Weights of a small self-supervised audio encoder (BEST-RQ): norm rmsnorm, muon at rate 0.0052.
Rows from block 9, named by matrix and row number. Rows with one number belong to one neuron. Each number is 128 + 32 x the weight over its row's rms, rounded and kept within 0 to 255. All counts start at 0. After the name is the row's rms in percent of the matrix's.
# fc1: second MLP up (model.blocks.9.mlp.fc1.weight, 768x256), inputs 128-255
# fc2: second MLP down (model.blocks.9.mlp.fc2.weight, 256x768, transposed), outputs 128-255
fc1.430 091 [106 158 112 173 109 153 126 158 172 121 130 105 127 125 153 143 106 127 118 108 192 132 169 124  88 138 106 133 103 106 168 156 159 172 149 160 167 164  97 148  99 187 200 149  99 127 127 160 176  81 132 106  93  57 107  71 103 139 172 143 130  83 117 170 129  95 101  93 121 116 129 150 129 140 161  87  99 121 175 113 135 142 133  90 128 154 166 117 160 143 146 142  53 164 143  71 166 129 134 172 142  95 185 158 128 110 155 178 124 165 120  92 126 147 158 114 113 123 106 159 116 139 132 129 164 137 121 155]
fc2.430 087 [144 157 170 145 132 133 126 172 135  84 155 101 101  65 167  97  95  71 177 149 173 191  57 202 138 157 126  87 120  91 143 117 196 155 161 137  99  69 169 144 115 140 135 119 163 174 157 141 175 120  88  87 162 126 101  43 179 151 101 121 158  91 131 108 151 124 138 129 195 129  86  90 155 106 155 162 123 112 166 182 115 104 122 145  53 103 126 168 149 134 113 118 137 104 112 167 143 140 109  65 140 161 189 138  85 111 136 199 150 117 110  97 145 129 134  69 139 105 117 155 135 174 182 122 124 144  84 112]
fc1.431 113 [115 184  96 110 155 112 121 132 136 101 148 141  90  96 135  83 142 133  74 114 143 127 128 104  89 110  77 114 121 144 131 103 147 128 203  83 135 127 187 115  94 129 127 100 124 160  80 146 124 106  72 166 130 108  89  85 108  95  27 123 110 123 185 150 186 128  87  73 131 170  74 113 132 128 168 135 119 111 160 146 170 135 179  85  87 200  67 120 135 140 162  98  79 119  78 123 136 141 118 143 130 120 171  89 116 156 125 110  67 171 154  85 141 160 103 142 147 119 109 151 148 157 127 200 121 154  98 131]
fc2.431 124 [186 108 153 124 109 109 140 147 107 138 118 107  96 160 186 124 127 168 175 156 147  82 137 158 131 143 183 168 177 141 139 132 118 163 131 147  85 132 202 113  35  97 172 121  73 148 147 144 147 165  92 154 103 122 176 103 159 147 141 113 103 125 154 149 142 116 121  96 197 156 127 104  84  85 129 120 121 161  87 146 133  87 149 118  74 163 147  83 170 147 138 109  90  81 118  25 143 104 166 124 121 168 131 173 115 119 155 151 131 153 148 143 169 116 115 117 190  98  73 148 108 161 169  78 128 161 155 117]
fc1.432 085 [165 126 164 134  91  78 150 123  98  96  74 141 109 110 166  66 155  64 139 139 175  98 116 119  98 119  75 109 114 174 101 112 169 147 147  95 128 136 112 166 145 155 169  85 117  90 116  70 123 110  86 126 128 136 114 143 133 128 108  63 106 110 118 134  90 119 201 142 128 142 166 144 148 103 185 206 156 171 108 165 140 156 158 134 121  85 117 158  98  98 106 109 172 142  37 121  97 170 150 121 138 169 104 149  82 116 120 184 149  89 126 143 170 112 117 114 119 150 148  70 208 118 121 161  91 148 134 142]
fc2.432 078 [180 109 146 162 116 109 128 117 150  97 145  75 150 149 181  72  85 162 173  52 144 200 178  84 124 121  99 124 153 155 146  88 136 110 116  71 141 104 110 139 136 132 102 114 115 146  98 133 198 103 106 140  66 115  79 113 162 116  81 136 186 188 103 113 131 140 178 104  91 165 130 166  84 130  99 160 120 154 144 125  81 137 109 131 182 119 135 145  91  92 123 205  89  89 178 127 194 135 143  77 143  96  93 117 173 134  93  67 117  91 114 161 146 124 123 122 186 119 100 172 111 149 146 111  73 135 158  97]
fc1.433 111 [111 105 160 165 167 130 166 115 125 101 181 109 136 112 145 144  80 161  68  83 108 124 145  80  80 122 140 139 114 133 136 137 128 145 146 137 109 157 109 121 150 128 216 132 139 171  90  81 128  61 135 163 131 139 128  96 133 185 139 142 184 155 138 145 125 145 102 147  29  57 164 142 118 111  84  90 102 192  98 169  73 182  83  95 146 135 129 137 132 158  94 116 124 103 132 119 128 122 150 104 124 181 127 141 118 127  86 132 117 122  38 178 135 109 135 110  93 130 118 143  52 163 110 106  94 119  98  75]
fc2.433 113 [118 109 107 101 239  73 144 104 125 142 173 115 155  78 133 182 126 160  85  84  62 155 124 134 140 132 133 156  77 172 106 134 111 174 118 139 111 159 130  96 207 132 145  75 170 113 171 126 115 152 154 141 139 150 122 106 105 157 121 136 111 146 159 120 127  71 117 118 104  70 121 164 119 119 134 123 120 155  97 126  96 155  99 164 116 182 130 115 128 161 117 149 126 106 149 191 107 131 128 115  94 131  75 144 152 158  57 122 116 130 159 124 132  78 102  79 141 125 124 113  99 149  41  80 101 104  98 127]
fc1.434 120 [ 98 165  76 149 117 138 172  97  96 131 204 165  96 108  80  46 133 115 141 148 117  99 157 156 127 105 149 128 163 125 112 134 148 142 104 130 119 105 144 148 169 123  99 173 134 149 117  74 166 190 120 106 129 177 141 109 137  96 128 120 156 119 134 105 116 173 127 137  82 206  92 123 112 201 157 151 189 165  77 154 164 165 138 151  92 102 147 147  84 156  74  37 116 111  75 148 153 104 149  73 107 174 120 137 130 145 149 124 118  80 154 125 162  98 167 148  65 135 100 155 104 193 100 124  95 244 137 116]
fc2.434 107 [188 114 110 115 160 141 118 153 154 183  90 113  73 190 160 123 143 103 118  64  82 160 132 113 110 118 146 101  78  94 123  98 142  96 160 137 188 140 166 143  94 142 109  69  86 124 126 113 119 156 102 110 146 106 136 148 117 113 159  84 176  73 133 140 145 159  95 110 109 176 141  95 144  67 129 136 107 154 162 122 100 133 134 189  61 140 101 159  83 131 131 121 128 142 135 163  95 136 158 113  93 114 170 130 116 118 130 173 109  93 170 183  87 175 113 135 144 163  76 148 162 143 160  81 144 150 162 106]
fc1.435 120 [ 62 135 125  89  73 120 156 148 116 115 120  55 174 134 125 157 165  83 169 161 196 126 105 116 118 161  28  96 105 148 154  86 133 153 199 119 128 151 127 122  98 136  74 135 133 169 136 105 177 148 162 115 162 114 111 134  74 139 117  94 161 102 142 145 120 130 136 123 101 135 113  93 124 165 171 168 142 154 132 159 150 165 122 139 125  99 136 161 115  92 143 117  65 132 143 133 155 155 121 147 105 147 120 108  94 139 111  93 139 136 141 101 130 160 105 189 166 101  96 132  97 142 140 182 135 120 142  98]
fc2.435 160 [186  87  77 144 109 106 175 161 173 148 160 170 125 131 112 128 144 113 143 178 123 107  47 138 137 135 143 102 115 118 162 124 185 159 122 151 175 168 137 111 170 110 114 116  79 158 115 123 114 135 162 171 142  84 136 150 118  63 140 169 176 133 127 135 135 164 140 173 129 150 118 212 129 171 106 123 180 131 125 109 112 143 119 147 176 140 140 167 168 161 125  78 164 148 106 181 175 120 130 102 126  64 149 108 137 111 140 180  79 170 144 173 156 142 120 140 148 146 131 179 117 144 103 185 179 169 146 199]
fc1.436 093 [155 158 103 164 113 174  98 149 133 171 115  66 134 144 105  55 182 122  91 158 171 111 179  63 113 124 173 135 146 124 131 137 146 125 190 107 117 105 101 101  98  73 181 127 116  96 124  89 151 141  73 116 150 104  83 143 169 165  93 126 116  54 181 104 133 140  88 160  91 139  48 159 145 119 179 162 123 129 139 146 160 183 156 117 145 143  87 104 111  73 140 129 126 178  97  94 112 123 139 131  93 140 189  85 154 117  96 108 130 107 125 140 165 121 165 162 107 113  99 158 212 135  99 143 126  86 122 154]
fc2.436 085 [ 50 115 124 166 126 167  95 109 166 199 104 135 134 148 139  96 169 101  94 144 147 139 122 140 113 189  92 164  87 125 156 116  91 156 124  87 153 131 145  95  86 109 103 117 105 134 136 135 100 169 140 146 113 129 152 116  99  78 106  93 165 193 129  96 146 112 177 175 164 114  80 156 110 172 186 157 140 147 103 142 160 109 153  72 138 138 131 173 142 153  98 177 164 166 102 158 180 153 154 108 123 131 102  71 138 174 142  62 115 149 159 106 142  90 169 166 122 140 119 123 177 130  97 158  96 133 179 128]
fc1.437 100 [183 151 166 168 120 143 132  99 113  95 152 103 232 158 111 112 144 122 111  74 137  95  95  80 103 172  87 178  91 143 145  87 150  86 154 129 150 147 115 130 201 118 101 107  52 134 140 172  91 164 137 107 129 172 131 105 108  60 190 147 164 111 135 180 133 166 101 146  95 144 165 126  92  88 114 159 118 160 155 111 109 114 181 124 154 160 191 174 100 140 142 144 111  64 143 157 100 151 152 110 151 119 171 193 131 123 114  86 187 116 101 119 125 138 135 116 114  86  93  96 120 141 127 173 127 119 126 134]
fc2.437 100 [ 96 138  79 118 110  26 100  84 127 114  68  96 117 162 140  74 134 148 164 152 119 127  99  96 116 132 200  99 147 111 130 141 111  61  97 176  94 178  63 150 102 112  42  51 124  94 136 106  73 193 118 123 135 123 155 129 106 105 120 121 147 106 110 134 122 143  87 168 187 150 132 139 170  94  69 127 118 125 145 108 197  95 162 168 145 127 125 146 115 144  84 109 160 126 149 154  89  61 138 145 192 178 130 149  75 112 212 109 120 173 127  84 117  82 106  96 145  73  94 141 163 194 137 150 161  79 116 135]
fc1.438 074 [ 95 139 116 134  85 139 153 127 144 149  95 153 152 123 112  41 189  81  96 149 124 119 153 138 163 128  85 159 116 146 105 119 139 150 133 143 139 167 155 117 129 167 127 122 135 135 110  64 101 167 114 115  73 143 107  89 138  61 187 158 144  72 124 159 120 123 173 125  55 154 153 105 145 220 125 106 132 140  95 116 112 124 147 134 141 151 121 198 143  83 140  88 140 111 116 126 145  46 156 124 146 163 115 105 135 120 109  99 188 157 101 142 152  73 151 103 112 108 109 122 189 108  98 148 176 137  54 157]
fc2.438 070 [ 80  67 138 139 151 102 123  83 162 126 113 118 135 119  97  62 126 109  98  84 168 105  89 152 128 145 172 140 130 131 139 116 158 135 145  63 177 103 173 102 134 166  78 135 169 116 106 137 190 134 118  69  87 133 151  65 129  85 138 146 196  79  53 104  88 152 106 140 198 105 109 139 169 142 145 145 153  82  86 133 128 137 175 123 135  92 162 159 104 173 148 124 136 102 162 144 130  82 171 107 186 145 110 137  88  80 159 120 107 109  91 144 111  98 121 112 160 165  91  98  97 172 176  92 181 137  58  65]
fc1.439 118 [131 144 121 155  98 184 134 143  95 167 154 171 166 126 104  60 110  65  91 153  86 178 114  64 137 106  79 109 103 126  91 106  91 128 101 182 136 100 151 108 127  87 113 137 144 124 113 101  93 134  91 136 130 159 138 153  57 107 114 135 112  74  98 150 165 116 120 115 104 139  94 117 166 135 112 139  99 115 107 135 124 149 134 139 110 185 118 145  74  83 107 146  63  93  85 154  17 172 147 156 140 110 120 137 144 192 121 174  87 168 129 151 107 157 110 142  85 149 178  89 132 124 119 150  76 138 118 137]
fc2.439 105 [109 125  79 109  85 121 129  98  87 167 138  55 100 112 122 130 189  99  69 137 114 121 163 132 142 111  77 101 123 101 200 188  91 145  88 186 125 150 135  85 161  84 162 141  60  81 125 120  97 146 137 153 152  98 170 144 141 119 138 119 132 116 145 113 137  64 108 105  97  94 103 104 131 146 144 115 104 166 108 157 118  99 106  76 145 126 161 118 145 100 134 144 105 175  98 158 162 147 159 114 105  79  83 103 122  78 143 143 145 151 130 116 154 110  83 123 134 111 199 164 128 119  88  68  77 127 155 157]
fc1.440 112 [113 160 139 149 128 117 108 173 188 132 109 137 111 150 151 127 124  72 124 102  62 127 144  82  79 169 117 134 104 102  70 165 164  90 125 124 128 142 134 116 183 121 195  72 217  64  75 103 118 103 118  90 126 150 128 160 107 128 108 128 105 205 106  79 115 123  90  92  78  78  79 149 121 105  66  81 136 146 110 145 173  82 137 150 132 118 165 111 108  70 136 166  97 132 145  25 115 164 126 102 121 154 140 178 178  94 100 159  81  99  91 127 123 163 111 143 110 137 144 138 163 116 130 174 123 119 135 148]
fc2.440 117 [131 177 131 130 119 107 149 172 140  81 161 160 113  67  82 127 144 169 157 143 141 128  84 145 122 106 103 143 107 136 152 151 118 150 149  84 111 115 141 128 103  95 100 136  81 123 140 157  80  50 104 107 161 116 158 112 153 140 127  84 142 137 117 130  95 112 132 125 145 176 115  46 135 132  97 123 144 149 144 197 106 166 162 112 134  87 189  73 181 132 129 189 120 134 152 123 116 130  57 126 138 100 111 131 133 177 188 122  80 174 106 146 122 120  99 110  78  67 116 101 114 141 167 103 109  80 110 104]
fc1.441 079 [160 167 126 139 106 146 155 134 112 121  82 136 177 130 119 134 166 178 120 112 146  80 183  98 130 110 122 148 119 173 107 160 146  56 107  80  77 165 142  98 173 112 173 114  94 165 107 129 139 159 107 158 110 155 100 157 170 125  45 102 200  99 118 103  72 157 126 142  90 111 127 105  92 149 136 142 102  88 148 164 170  83  95 140 143 133 162 145  99 169 149 162 127 155  90 129 154 152 139 138 126 118 205 182 165 147  84 101 103 112  80 137 162 147 131 158 106 100 136 127 113 153 159 173 147 185 112 146]
fc2.441 080 [143 181 122 128 150 136 137 166 199 100  71  85  94 124 116 115 147 129  80 114 101 144 151 119 118 102 158 101 193 149  90  73 190  64  88 175 133 136 130 147  68  93 111 121 147 126 104 102  56 185 128 157  61 156 124 120 108 177 159 164 160 162 138  41 150 107 152 100 160 104  88  98  95 109 123 166 111 125 154 135  89 114 117 162 125  92 168 156 127 130 107 116 146 139 158  97 116 152 172 171 131 140 108 154 177 103  55 173 101 102 107  95 165 136 110  94 168 107 108 102 106 137 211 118 127 109 139 132]
fc1.442 085 [130 121 108 128 130  72 167 133  70  99 208 124 162 149 118 123 122 129 130 135  50 109  93 121 176 115  74  98 110 134 115 153 163 101 163  72 105 116 135  85 140 159  85  92 101 128 115 118  77 133 105 176 162  87  79 105 131  81 192 116 174 101 161 176 157 141 109  86 170 189 134 147 111 156 105 111 125  81  92 148  96 216 115 122 122  92 132 123 130 169 150 107 145 110 129 112 113 100 147 140 144 159 162 115  78 145 159 110 146  77 171 139 146 116 125 173 137 155 122 121 113 130 186 131 112 137 122 114]
fc2.442 087 [158 134 146 107 227  95 121 142 127 133 152 124 104 121 185 236  64 131 138 147 139 173 163 180 169 147 111 141 120 174 148 103 130  88 126 106 187 120 135 140 117 129 123 127 164 143 134 130 142 162  99 182 159 131 173 113 119 154  90 156 120 131 205 160 132  93  89 139 132 127 123 125 109 151 102 102 139 114 157 137 101  80 141 100 118 139 112 116 191 167  92 104  83  31 147  72 103 122 102 108 145 127 128 149 138 179  99 160  88 164 125 146 127  98 145 123 118 126  96 140 112 137 159 117 143  95 124  82]
fc1.443 144 [138 105  82 130 127 123 188  82 103  86 103 135 127 106 153  94 175 117 104 147 115 129 139 103 121 114 110 112 145 140 141 148 147  98 118 151 125 176 107 165 133 109 153 137  52 142  56  77 148  65 154  78 139  99 105 150 156  56 138 124  85  87 162 138 126 146 126  87  90 156 153 164 146 113 154 153 115 102 165 167 136 176  99 107 141 126 142 137 169 119 125  71 201 153  75 138 136 113 142 141 122 178 164 169 138 135 133 137 116 187  87 148 153  84 109 107 141 142 129 116 121 126 101 169 133 124 118 159]
fc2.443 151 [162 108 123 190  78  44 142 172 126 131  99 147 141  74 143 162 174 142 105 127 124  94 150 124 169 115 124 116 111 104 200 126 171 139 200  92 125 103 145  83 110  54 138 133 130 129 166 120 114  99 170 128 118 175 150 130 167  80 125 173 104 127 150 122 129 131 138  84  57  90 138 124 147 146  98 129  82 101  86 163 128 126 101 136 107  83 115 146 135 100  64  65 144  99 176 114 149 138 166 154 132 102 172  51 143 104 139 121 128 152 129  81  74 123 147 178 144 109 139 136 159 121 131 209  89 146 137 103]
fc1.444 135 [ 88 110 122 122  67 129 100  98 101 112 161 100 209 147 157 110 166  90 139 207 112 146 112  84 123 153 127  75 133 126  81 103 205 150 106 142 129 164 171 142 112 133 106 143 129 127 130  95 168 179 123 118 212 139 161  83  90 121 136 142 133  97 123 143 125 136 130 144  73 143 133 151 133 144  83 120 153 153 151 157 185 146 169  29 115 139 144 164 115 124 108 118  90 182 142 110 161 116 137 126  81 129 138 147 117  59 127  91  51 119 158 151 197 106 162 143 122 123 144 132 145 128 148 118 184 101 113  96]
fc2.444 125 [191 110 128  74 137 118 191  85 108 122 123 110 107  44 116 140 103 131 151 145 100 123 139 102 162 134  99 112 162 154  83 128  96  90  90 129  81 139  82 101 140 120  71 174 141 152 154  93 209 151 140 120 139 167 113 142 118 135 177 155 103 128 137  94 139  85 110 156 168 138 102 108 149 145 170  97 118 174 194 198 111 111 140 126  81 131 127 109 128 126 114 156 100 116 121  85 117 142 165 160 138 109 151 125 156 136 128 134  94 157 135 199 126 154 131 123 123 140  93 162 122 139 148 142  99 125 148 158]
fc1.445 074 [156 149 126 113 126 118 179 152  73 128  80 103 100 110  95 148 147 107 137 150 100 123 161 110 140  93 122  87 115  68 170 154 108 118 191 124  68 165  66 113 140  93 140 100 135 120 133 136 148  92 171  86 160 108 115 132 126 109  90  77 149  92 156  83  81 111 157 137  64 120 124 154 152 123 134 122 109 117 185 104 151 189 114  93 135 158 152 126 147  81 124 164 112  73 113 190 120  96 113  70 138 123 121 185 169  51  96 153  70 144 141 128  97  66 105 139 127 102  93 123 168 105 103 160 139 150 129  65]
fc2.445 082 [ 85 137 128 121 170 106 133 127  82 144 108 167  82 157 136 106 117 186 109 131 103 106 135 170 197 152  71 110 130 124 100 153 147 146 127 124 108 132 127 146 146  92 115  88  98 130 103 148 144 142 142 108 184 112 151 187 138  95 115 139 153 135 110  98 125 168 177 137 114  75  91 128 163 121 124  97 136  85 199 157 171 146 117 115 136 154  95 161 153 103  73 172 135  83 134 144 173 114  56 121  84 104 115  90 204 100 146 163 139 127 147 180 107 141 100  69 155  45  65 111 118 129 101 156  79 150 169 122]
fc1.446 122 [ 75 108 117 158  16 116 113  90 123 110 108 130 170 123 134 123  92 119 119 111 137 174 147 131 127 179  99  43  90 138 121  93 134 128 163  98  88  89 126 131 120 110 129  89  34 159  92 131 144 137  97  88 132 131 179 124 116 105 155  78 137 104 139 122 131 191 122 159 128 181 166 142 120 160  97 145 167  75 117 161 168 151 160 143 105 126 184 149 129 147 114 157  96 146 122  87  83 102 123 181 189 104 125 115 130 138 129 149 148 164 108 137 188 134 114 117 116 120 124 105 109 183 109 191 136 103 133 127]
fc2.446 114 [187  48  44  77 164  78 105  91 175 116 123 111 137 163 111  82 124 125 111  80 120 104 103 144  72 111  90 102 119  77 155  89 141 102  67 176 110 148 148 142 219 159 132 177  84 167 111 111 110 163 163 180 154 159 201  91 175 128 100 139 121 100  95 119 137 169 144  96 111 158 149 152 137 197 166 184 136 160 145 109 145 162 111 121 179 127 161 127 103  92 140 100 164  58  88 126 128 117  86 152  89 166  83 126 137  61 133 161 134 122 138 130 162 165 174 131 116 123 155 124 169 154 121  92 124 154 160 196]
fc1.447 103 [126 124 151 196  86 102 173 101 170 150  72 160 132 138 158  87 119 130 157 101  99 124 155 178 158 113 126 100 102 154 125 103 183 144 176 158 119 135 104 137  89 113 128 107  62 161 130 150 121 196 133 127 150 191  93 104  95 149 106 126  61  75 173 133 173  98 127 182  41 122 151  74 112 152 149 139  90 124 128 119 133 138 116 145 168 151 120 103 118 142 108 209 111  98 119 104 114 166 145 155 147 113  94 138 140 152  73 178  95 115 127 153 101  94 125 123 147 105 140 144 116 116  92 136  49 116  90 140]
fc2.447 124 [122 110 173 155  95  86 160 151 148 165 142 141 151 134 119 203 171 126  79 137 124 200 153 135  95 191 176 160  91 177 121 110 142 182 168 132 184 129  89 202  93  81 153 130 156 125 108 146 125 109 135 118 164 187 172 114  95 121 120 125 139 119 135 137 103 122 122 117  80 119 155  91 103 116  75 133 132  85 110 178 139 146 177 109  80 112  92 125 137 133 129 198 108 133 157  84 135 113 123  95 136 224 167 148 145  85 124 138  71 161 155 139 111 136 175 177  63 160 143 141  93 120 147 151 159 164 112 150]
fc1.448 068 [ 64 145  56 143  37  91 124 130  78 177 129 131 137 132  52 109 158 117 135  72  96 132  96 100 145 165 147 153 108 135 128 101  91 136 154 121 156 136 102 162 147 151 129 151 148 112 157 131 150  90 112  93 113 167 130 137 133 165 159 172 227 141 150 151 139  94 118 162  87 147 182  73 104  63 101 123 133 103 207 152 142 161 136 116 125 126 184 102 127 140  82  97 101 119  89 147 112  61  84 119 156 103 145 132 131 140 141  46 142 100 126 123 123 114  81 149  92 169  85 110 150 146  79 195  88 109  94 109]
fc2.448 067 [126 150  89  61  95 182 138 159 118 151 187 112 107  99 109 158  87 115 129 116 148 168 123 119 128  96 113 154  99 146 194 139  71  80 142  98 156 158 120 135  86 128 101 101 138  94  80 167 151 113 153  78 208 179 131 111 136 184 167 157 117 152 100 112 118 206 126  96 186 162 141  85 127  91 109 127 109 150 179 108  83 107 116 115 135 131 141 131 119 129 139 133 123 173 136 111 138 130 133 170 123 102 124  95  84 149 133 140 147 153 166 134 160 134 125 103 182 107 168 153 127 152 111  96 168 186 159  74]
fc1.449 111 [114 129 130 103  83 155  85 132 102  66  61 167 141  99 179 118 166  85 140 103 124 117 155 119  98 200 110 104 150 109 115  95 141  81  94 156 112 121 190 178 124  86  64 118 167 104  73  71 135  90 176 134 139  84 115 126 124 160 123  88 217 125  87 114 113 142 120 145  75 102 163 114 194 129 100 147 116 113 131  98  97 107 117  98 126 135  88 134  85 131 173 120 140 156 128  96 132 147 120 193 137  78 115 113  80 153  90 119 127 172 100 147 170 197 126 123 128 111 141 123 132 113 127 146 110 139  10  81]
fc2.449 093 [130 138 172  50 143 135  89 117  77 168 143 162 161 131 149 113 149 125 111  97 112 173 152 104 116 178  81  91 111 144 119  79 138 126 140  70 196  73 105 124 141  96  39 169  97  91 154 140 120 128 135  82 112 133  98 134 162 170 169 109 149  82  77 184  58 191 138 100 174 113 149  96 152  77  85 168 120 140 103  63 170 115  94  88 174  69  89 199 121 125 101 185 117 113 113 102 118 121 119 136 109 103 158 146 108 139 105  98 127 126 152 135 176 149  96  80 122 138  97 106 173 150 130 132 172 101 105  71]
fc1.450 088 [137  64 113 160 123 130 112 184 168 196  89 127 107 165 145 138 163  84  95 117  45 152 128 130 157 168 135  94 107 128 144  95 118 139 101 147 113 153 122 144 162  93 106 172 113 128 104  88 129 117 138 159  75 128 109 160 175 152 150 174 150  86  87 161 115 107 145 143  30 143 100  79 182 120 119 149  77 137 145 134  96 130 167 112 149 160 168 128 178 103 150  89 126 136 103  89 115  95 120  64  86 137 136 152 143 108  73 189 169  88 139 154 132 168  92 111  87 118  77  73 128 158 133 145 128 105  94 119]
fc2.450 100 [142  87 142 123 177 120  97 111 104  97 124  98  91  89 128 146 139 121 109 110 167 105  86 126 160 137 128 158 203  92 182 130  93  79  86 131 166  99  95 124 137 144  98 170 150 167 145 153  98 137 147 124 139 167 121 155 144 180 147 157 130  70 127 115 104 150 159 151 159 173 121 136 181 139 149 146 104 146 165 153 160 119 141  95  96 118  85 134 200 156  93  97 138 120 118  92 104 128 140 110  49 121 142 203  99 110 112 158 139 139 118 151  99 133 131  53 132  78 117 126 147 174 132  68 205  91 125  71]
fc1.451 116 [ 97 167 171 122 143 180 134 107 184 130  94 103 165  91 157 156 159 111 161  86  93  91 121 126 143 147 101 123 124 135  99 190 162 181 137 110 136 131 171  68 113  89 106 118  77 140 173  45 123 104  85  99  75 117 161 160 138 155  95 136  67 164 151 157  90 175 174 128 108 130 117  47 168 136 121 109 135 142  97 161 186 180 166 128 145 112 148 112 123 133  92 173  89 116 128  79 137 120 101 178 170 140 141 137 129 148 152 169  95 134 126 143 139 150 107 164  97 116  57 130 177 173 149 155  96  97 152 146]
fc2.451 114 [188 117 123 176 154 117 152 126 109  83 117 159 144  85 182  91 148 114 156 140 129 130 104 119 140 117 164  97  97 109 131 139  69 140 149 123  82 122 130  84  89 121 168  98 113  91 111 122 113 134  98 147 138  62 120  58 140 139  73 124 127 165  92 168 124  91 133 151 171 109 191 130 128 193 156 144  63  96  82 134 120  84  87 175 155 128 129 157 170  99 158 123 129 137  81 140 121 206 134  85 151 184 144 111  53  57 107 118  83 122 119 132 130 127  95 137 164  70 147 165 186 182 138  84 103 166 152 130]
fc1.452 126 [132 141 118 127  78 115 166 147 102 139 127 178 137 158  89 163 107 112 137 157 168 107 131 107 172 131 100  87 138 101 121 115 189  97 127 138 117  68 118 155 141 127  72 153 165 167  93 120  95  58 133  74 156 148 118 175 116 112 168 156 119 166 149 146 123 158 159 118 110 114  88 140 124 155 169 159 135 142 142 159 123 122 118 108 129  90 106 146 236 115 124 166 206 173  91 152  81 128 142  91 163 133 193  77  87  51 139  96 112 191 133 118 162 157  86 140 150 121 118 128 157 141  93 142 132 135 114 124]
fc2.452 123 [143 162 172 161 148 113 143 148 165 164 125 164 124  98 114 189 109 135  96 173 135 161 193 125 115 136 176 171 132 110 162  96 156  70 103 180 120  73 122 159 108 125  40 117 151 142 108  68 140 177 114 152 141 142 167 143  64 140 108 125 211 130 170 183 118  84 164 147 107 154  80 129 173 102  49 123 148 150 109 124 121 134 114 117 140 134 135 184 123 127 152  87  51 112 162 125 152 142  99 105 193 104  91 121 133 247  92 122 104 156 182  87 175 149  71 103 168 161 167 112 146 158  87  89  76 130 130 100]
fc1.453 090 [130 123 135 148 115 102 192 101 132 125 140 161 167 141 150  50 182 168  81 109 149  85  92  98 173 109  77 128 140 159 146 145  66 165 146 151 160 111  87 119 134 112 150 133 108 150 149 140 113 116 109  87 122 104 151  84 127  94 130 122 132 126  87  94 152 130 128 119 131 105 164 127 139  90 114 139  98 121 191 166  90 138  89 146 137 104 174 127 172  73 120 145 148 142 116 110 135 127 146 164 129 169 141 218 134  34  97 138 131 143 119 142  85 188 129 130 159 107 193  97 133 107 100 210  83 100 120  99]
fc2.453 092 [122 142 125 160 107  77 131  81  85 158  66 108 168 149 128 142 112 185 165  85 157 122  74 144 127 134 120 135 129 136 154 182 143 172  98 130 152 137 106 114 200 135  92 123 137 146 132 144 137 189 161 135 193 138 115 139 117  86 167 144 108 149 139  92 162 101 163 138 147 130 116  65 149 181 116  92  87  87 119 186 163  40 118 171 168 122 200 153  71 120 131 137 139  81 213 155 150 208 120 143 133 177 111  92 164 102 125 160 121 149 108 107 138 179 106 118 135  72 208 159  79  80 151 121  87 148 157 166]
fc1.454 110 [103 144 159 160 105 101  87 164 156 131  73 155 138 108 160 109 110  83 165 137 153 122 135 104 163  90 110 105 110 183 117 114 172 124 149 157  99 135 105 129 145 151 112 104 122 156 110  67 142 138  94 116 116 154  84 130 161  58 113 124  96 116 106 196 116 138 101 154  97 127 147 187 138 130 168 126 157 164 157 131 130 164 144 122  93 159  99 126 127 119 113  89 142  71  79 104 114  94 162 156 135  76 192 111  79  88  83 117 172 120 134 120 184 162  79 107 220 139 184 108 159 209 101 125 129 122  61  98]
fc2.454 108 [134 180 134 100  91 150 102 135 180 105 104 117 119 129 160 127 143 164 208 163 177 137 148 108 145  62 105  99 143 158  99 162 112  89  93 133 135 119 138  74 170 159 105 127 139 138  98  74 132 166 172 191 136 122 160 165 142 105 142  69 135 126 176 152 139 192  51 146 129 146 112 104 120 108 153 104 192 135 131 148  93 147 138 127  90  98  68 120 127 168 124  98 176 142 100 173 158 146 137 101  74  97 182 168 105 132 150 102 152 147 145 185 100 149 112  84 155 155  83 127 166 165 140 148 109 165 142 154]
fc1.455 087 [101 106 137 161 180 130 174 146 153 131 152 130 139  73  82  69 140  86 134 129 159  98 153 158 130 165 125 138 136  88 126 157 182 153 124 110 103 106 139 156 125 130 162 125  76  95 119 140 101  87 151 156  85 147  86  87 189 151 149 134 144 143 120  91 159 142 165 136 130 121 120  86  92 108 109  71 210 135 170 143 101 110 157 158  94 158 182 154 119 121 148 144 101 142 145 130 144 139  89 170 142 139 140 107 109  79 156 135 135 134 134 146 131 101 178 106 153  86 125  99 129 100 149 113 147 179 137  68]
fc2.455 086 [119  97 120 100 129 120 115 111 146 128 188 170 129  94 149 150 145  87 149 153 134  97 166 171 168  96 109 132 160 128 104 156 127 121 145 128 151 106 136 224 152 179  93 121 149 148 140  77 119 118 186 100  85 145 116  91 153  79 147  90  77 115 115  84  86 123  99 156  69  91  98 157 157 123 147 114  69 146 147 138 131 133 183 146 127 143 108 132 131 118 155 175  91 150 173 134 129 141 117 155 138 126  66 213 135 130  91 199 105  71  92 173 158  92 158 174 147 162 119 100 127  70 138 116 138 124  93 127]
fc1.456 114 [150 149 140 126  88 172 155  84 122 140 113 134 157 138 139 117  97 186 168 182 141 137 111 141 136 170 128 105 136 147  89 101  88 152 109 128  59 164 141 126 166 118 115 140  94 106 144  55  96 144 175 120 135 177 100 125 154 131 111  94  42  78 123  87 110 148 135 138  95 152 206  87 122 137  92  64 147 137 123 139 143 132 168 179 147 138 152 156 117  81 163 111 166 107  96 114  89 108 123 110 175 103 136 172 119  81 164 111 118 197 138 100 133 132 124 130 130 165 128 109  97  98 160 151 111 134  38 116]
fc2.456 119 [157 180 171 165  92  95 156 100 147 122  55 105  94 172 110 104 172 159 156  80 115 145 119 105  95 135 146  99 159 123 102 161 160 129 100 112 137 117  99 141 129 115 160 135 143 110 132 106 109 154 103 115 142 149 143  85 197 102 109 143 124  67 143 165 130  54 149 159 148 140 154 120 146 129  43  96 148 172 159 119 168 103 141 123 147 138 114 124 145  94 119 140 123  93 111 102 111 138 124  97 103  85 159 161 111  67 141 121 105 146 180 101 131 167 127 133 174 119  63 128  77 123 115 140 120  86 128 157]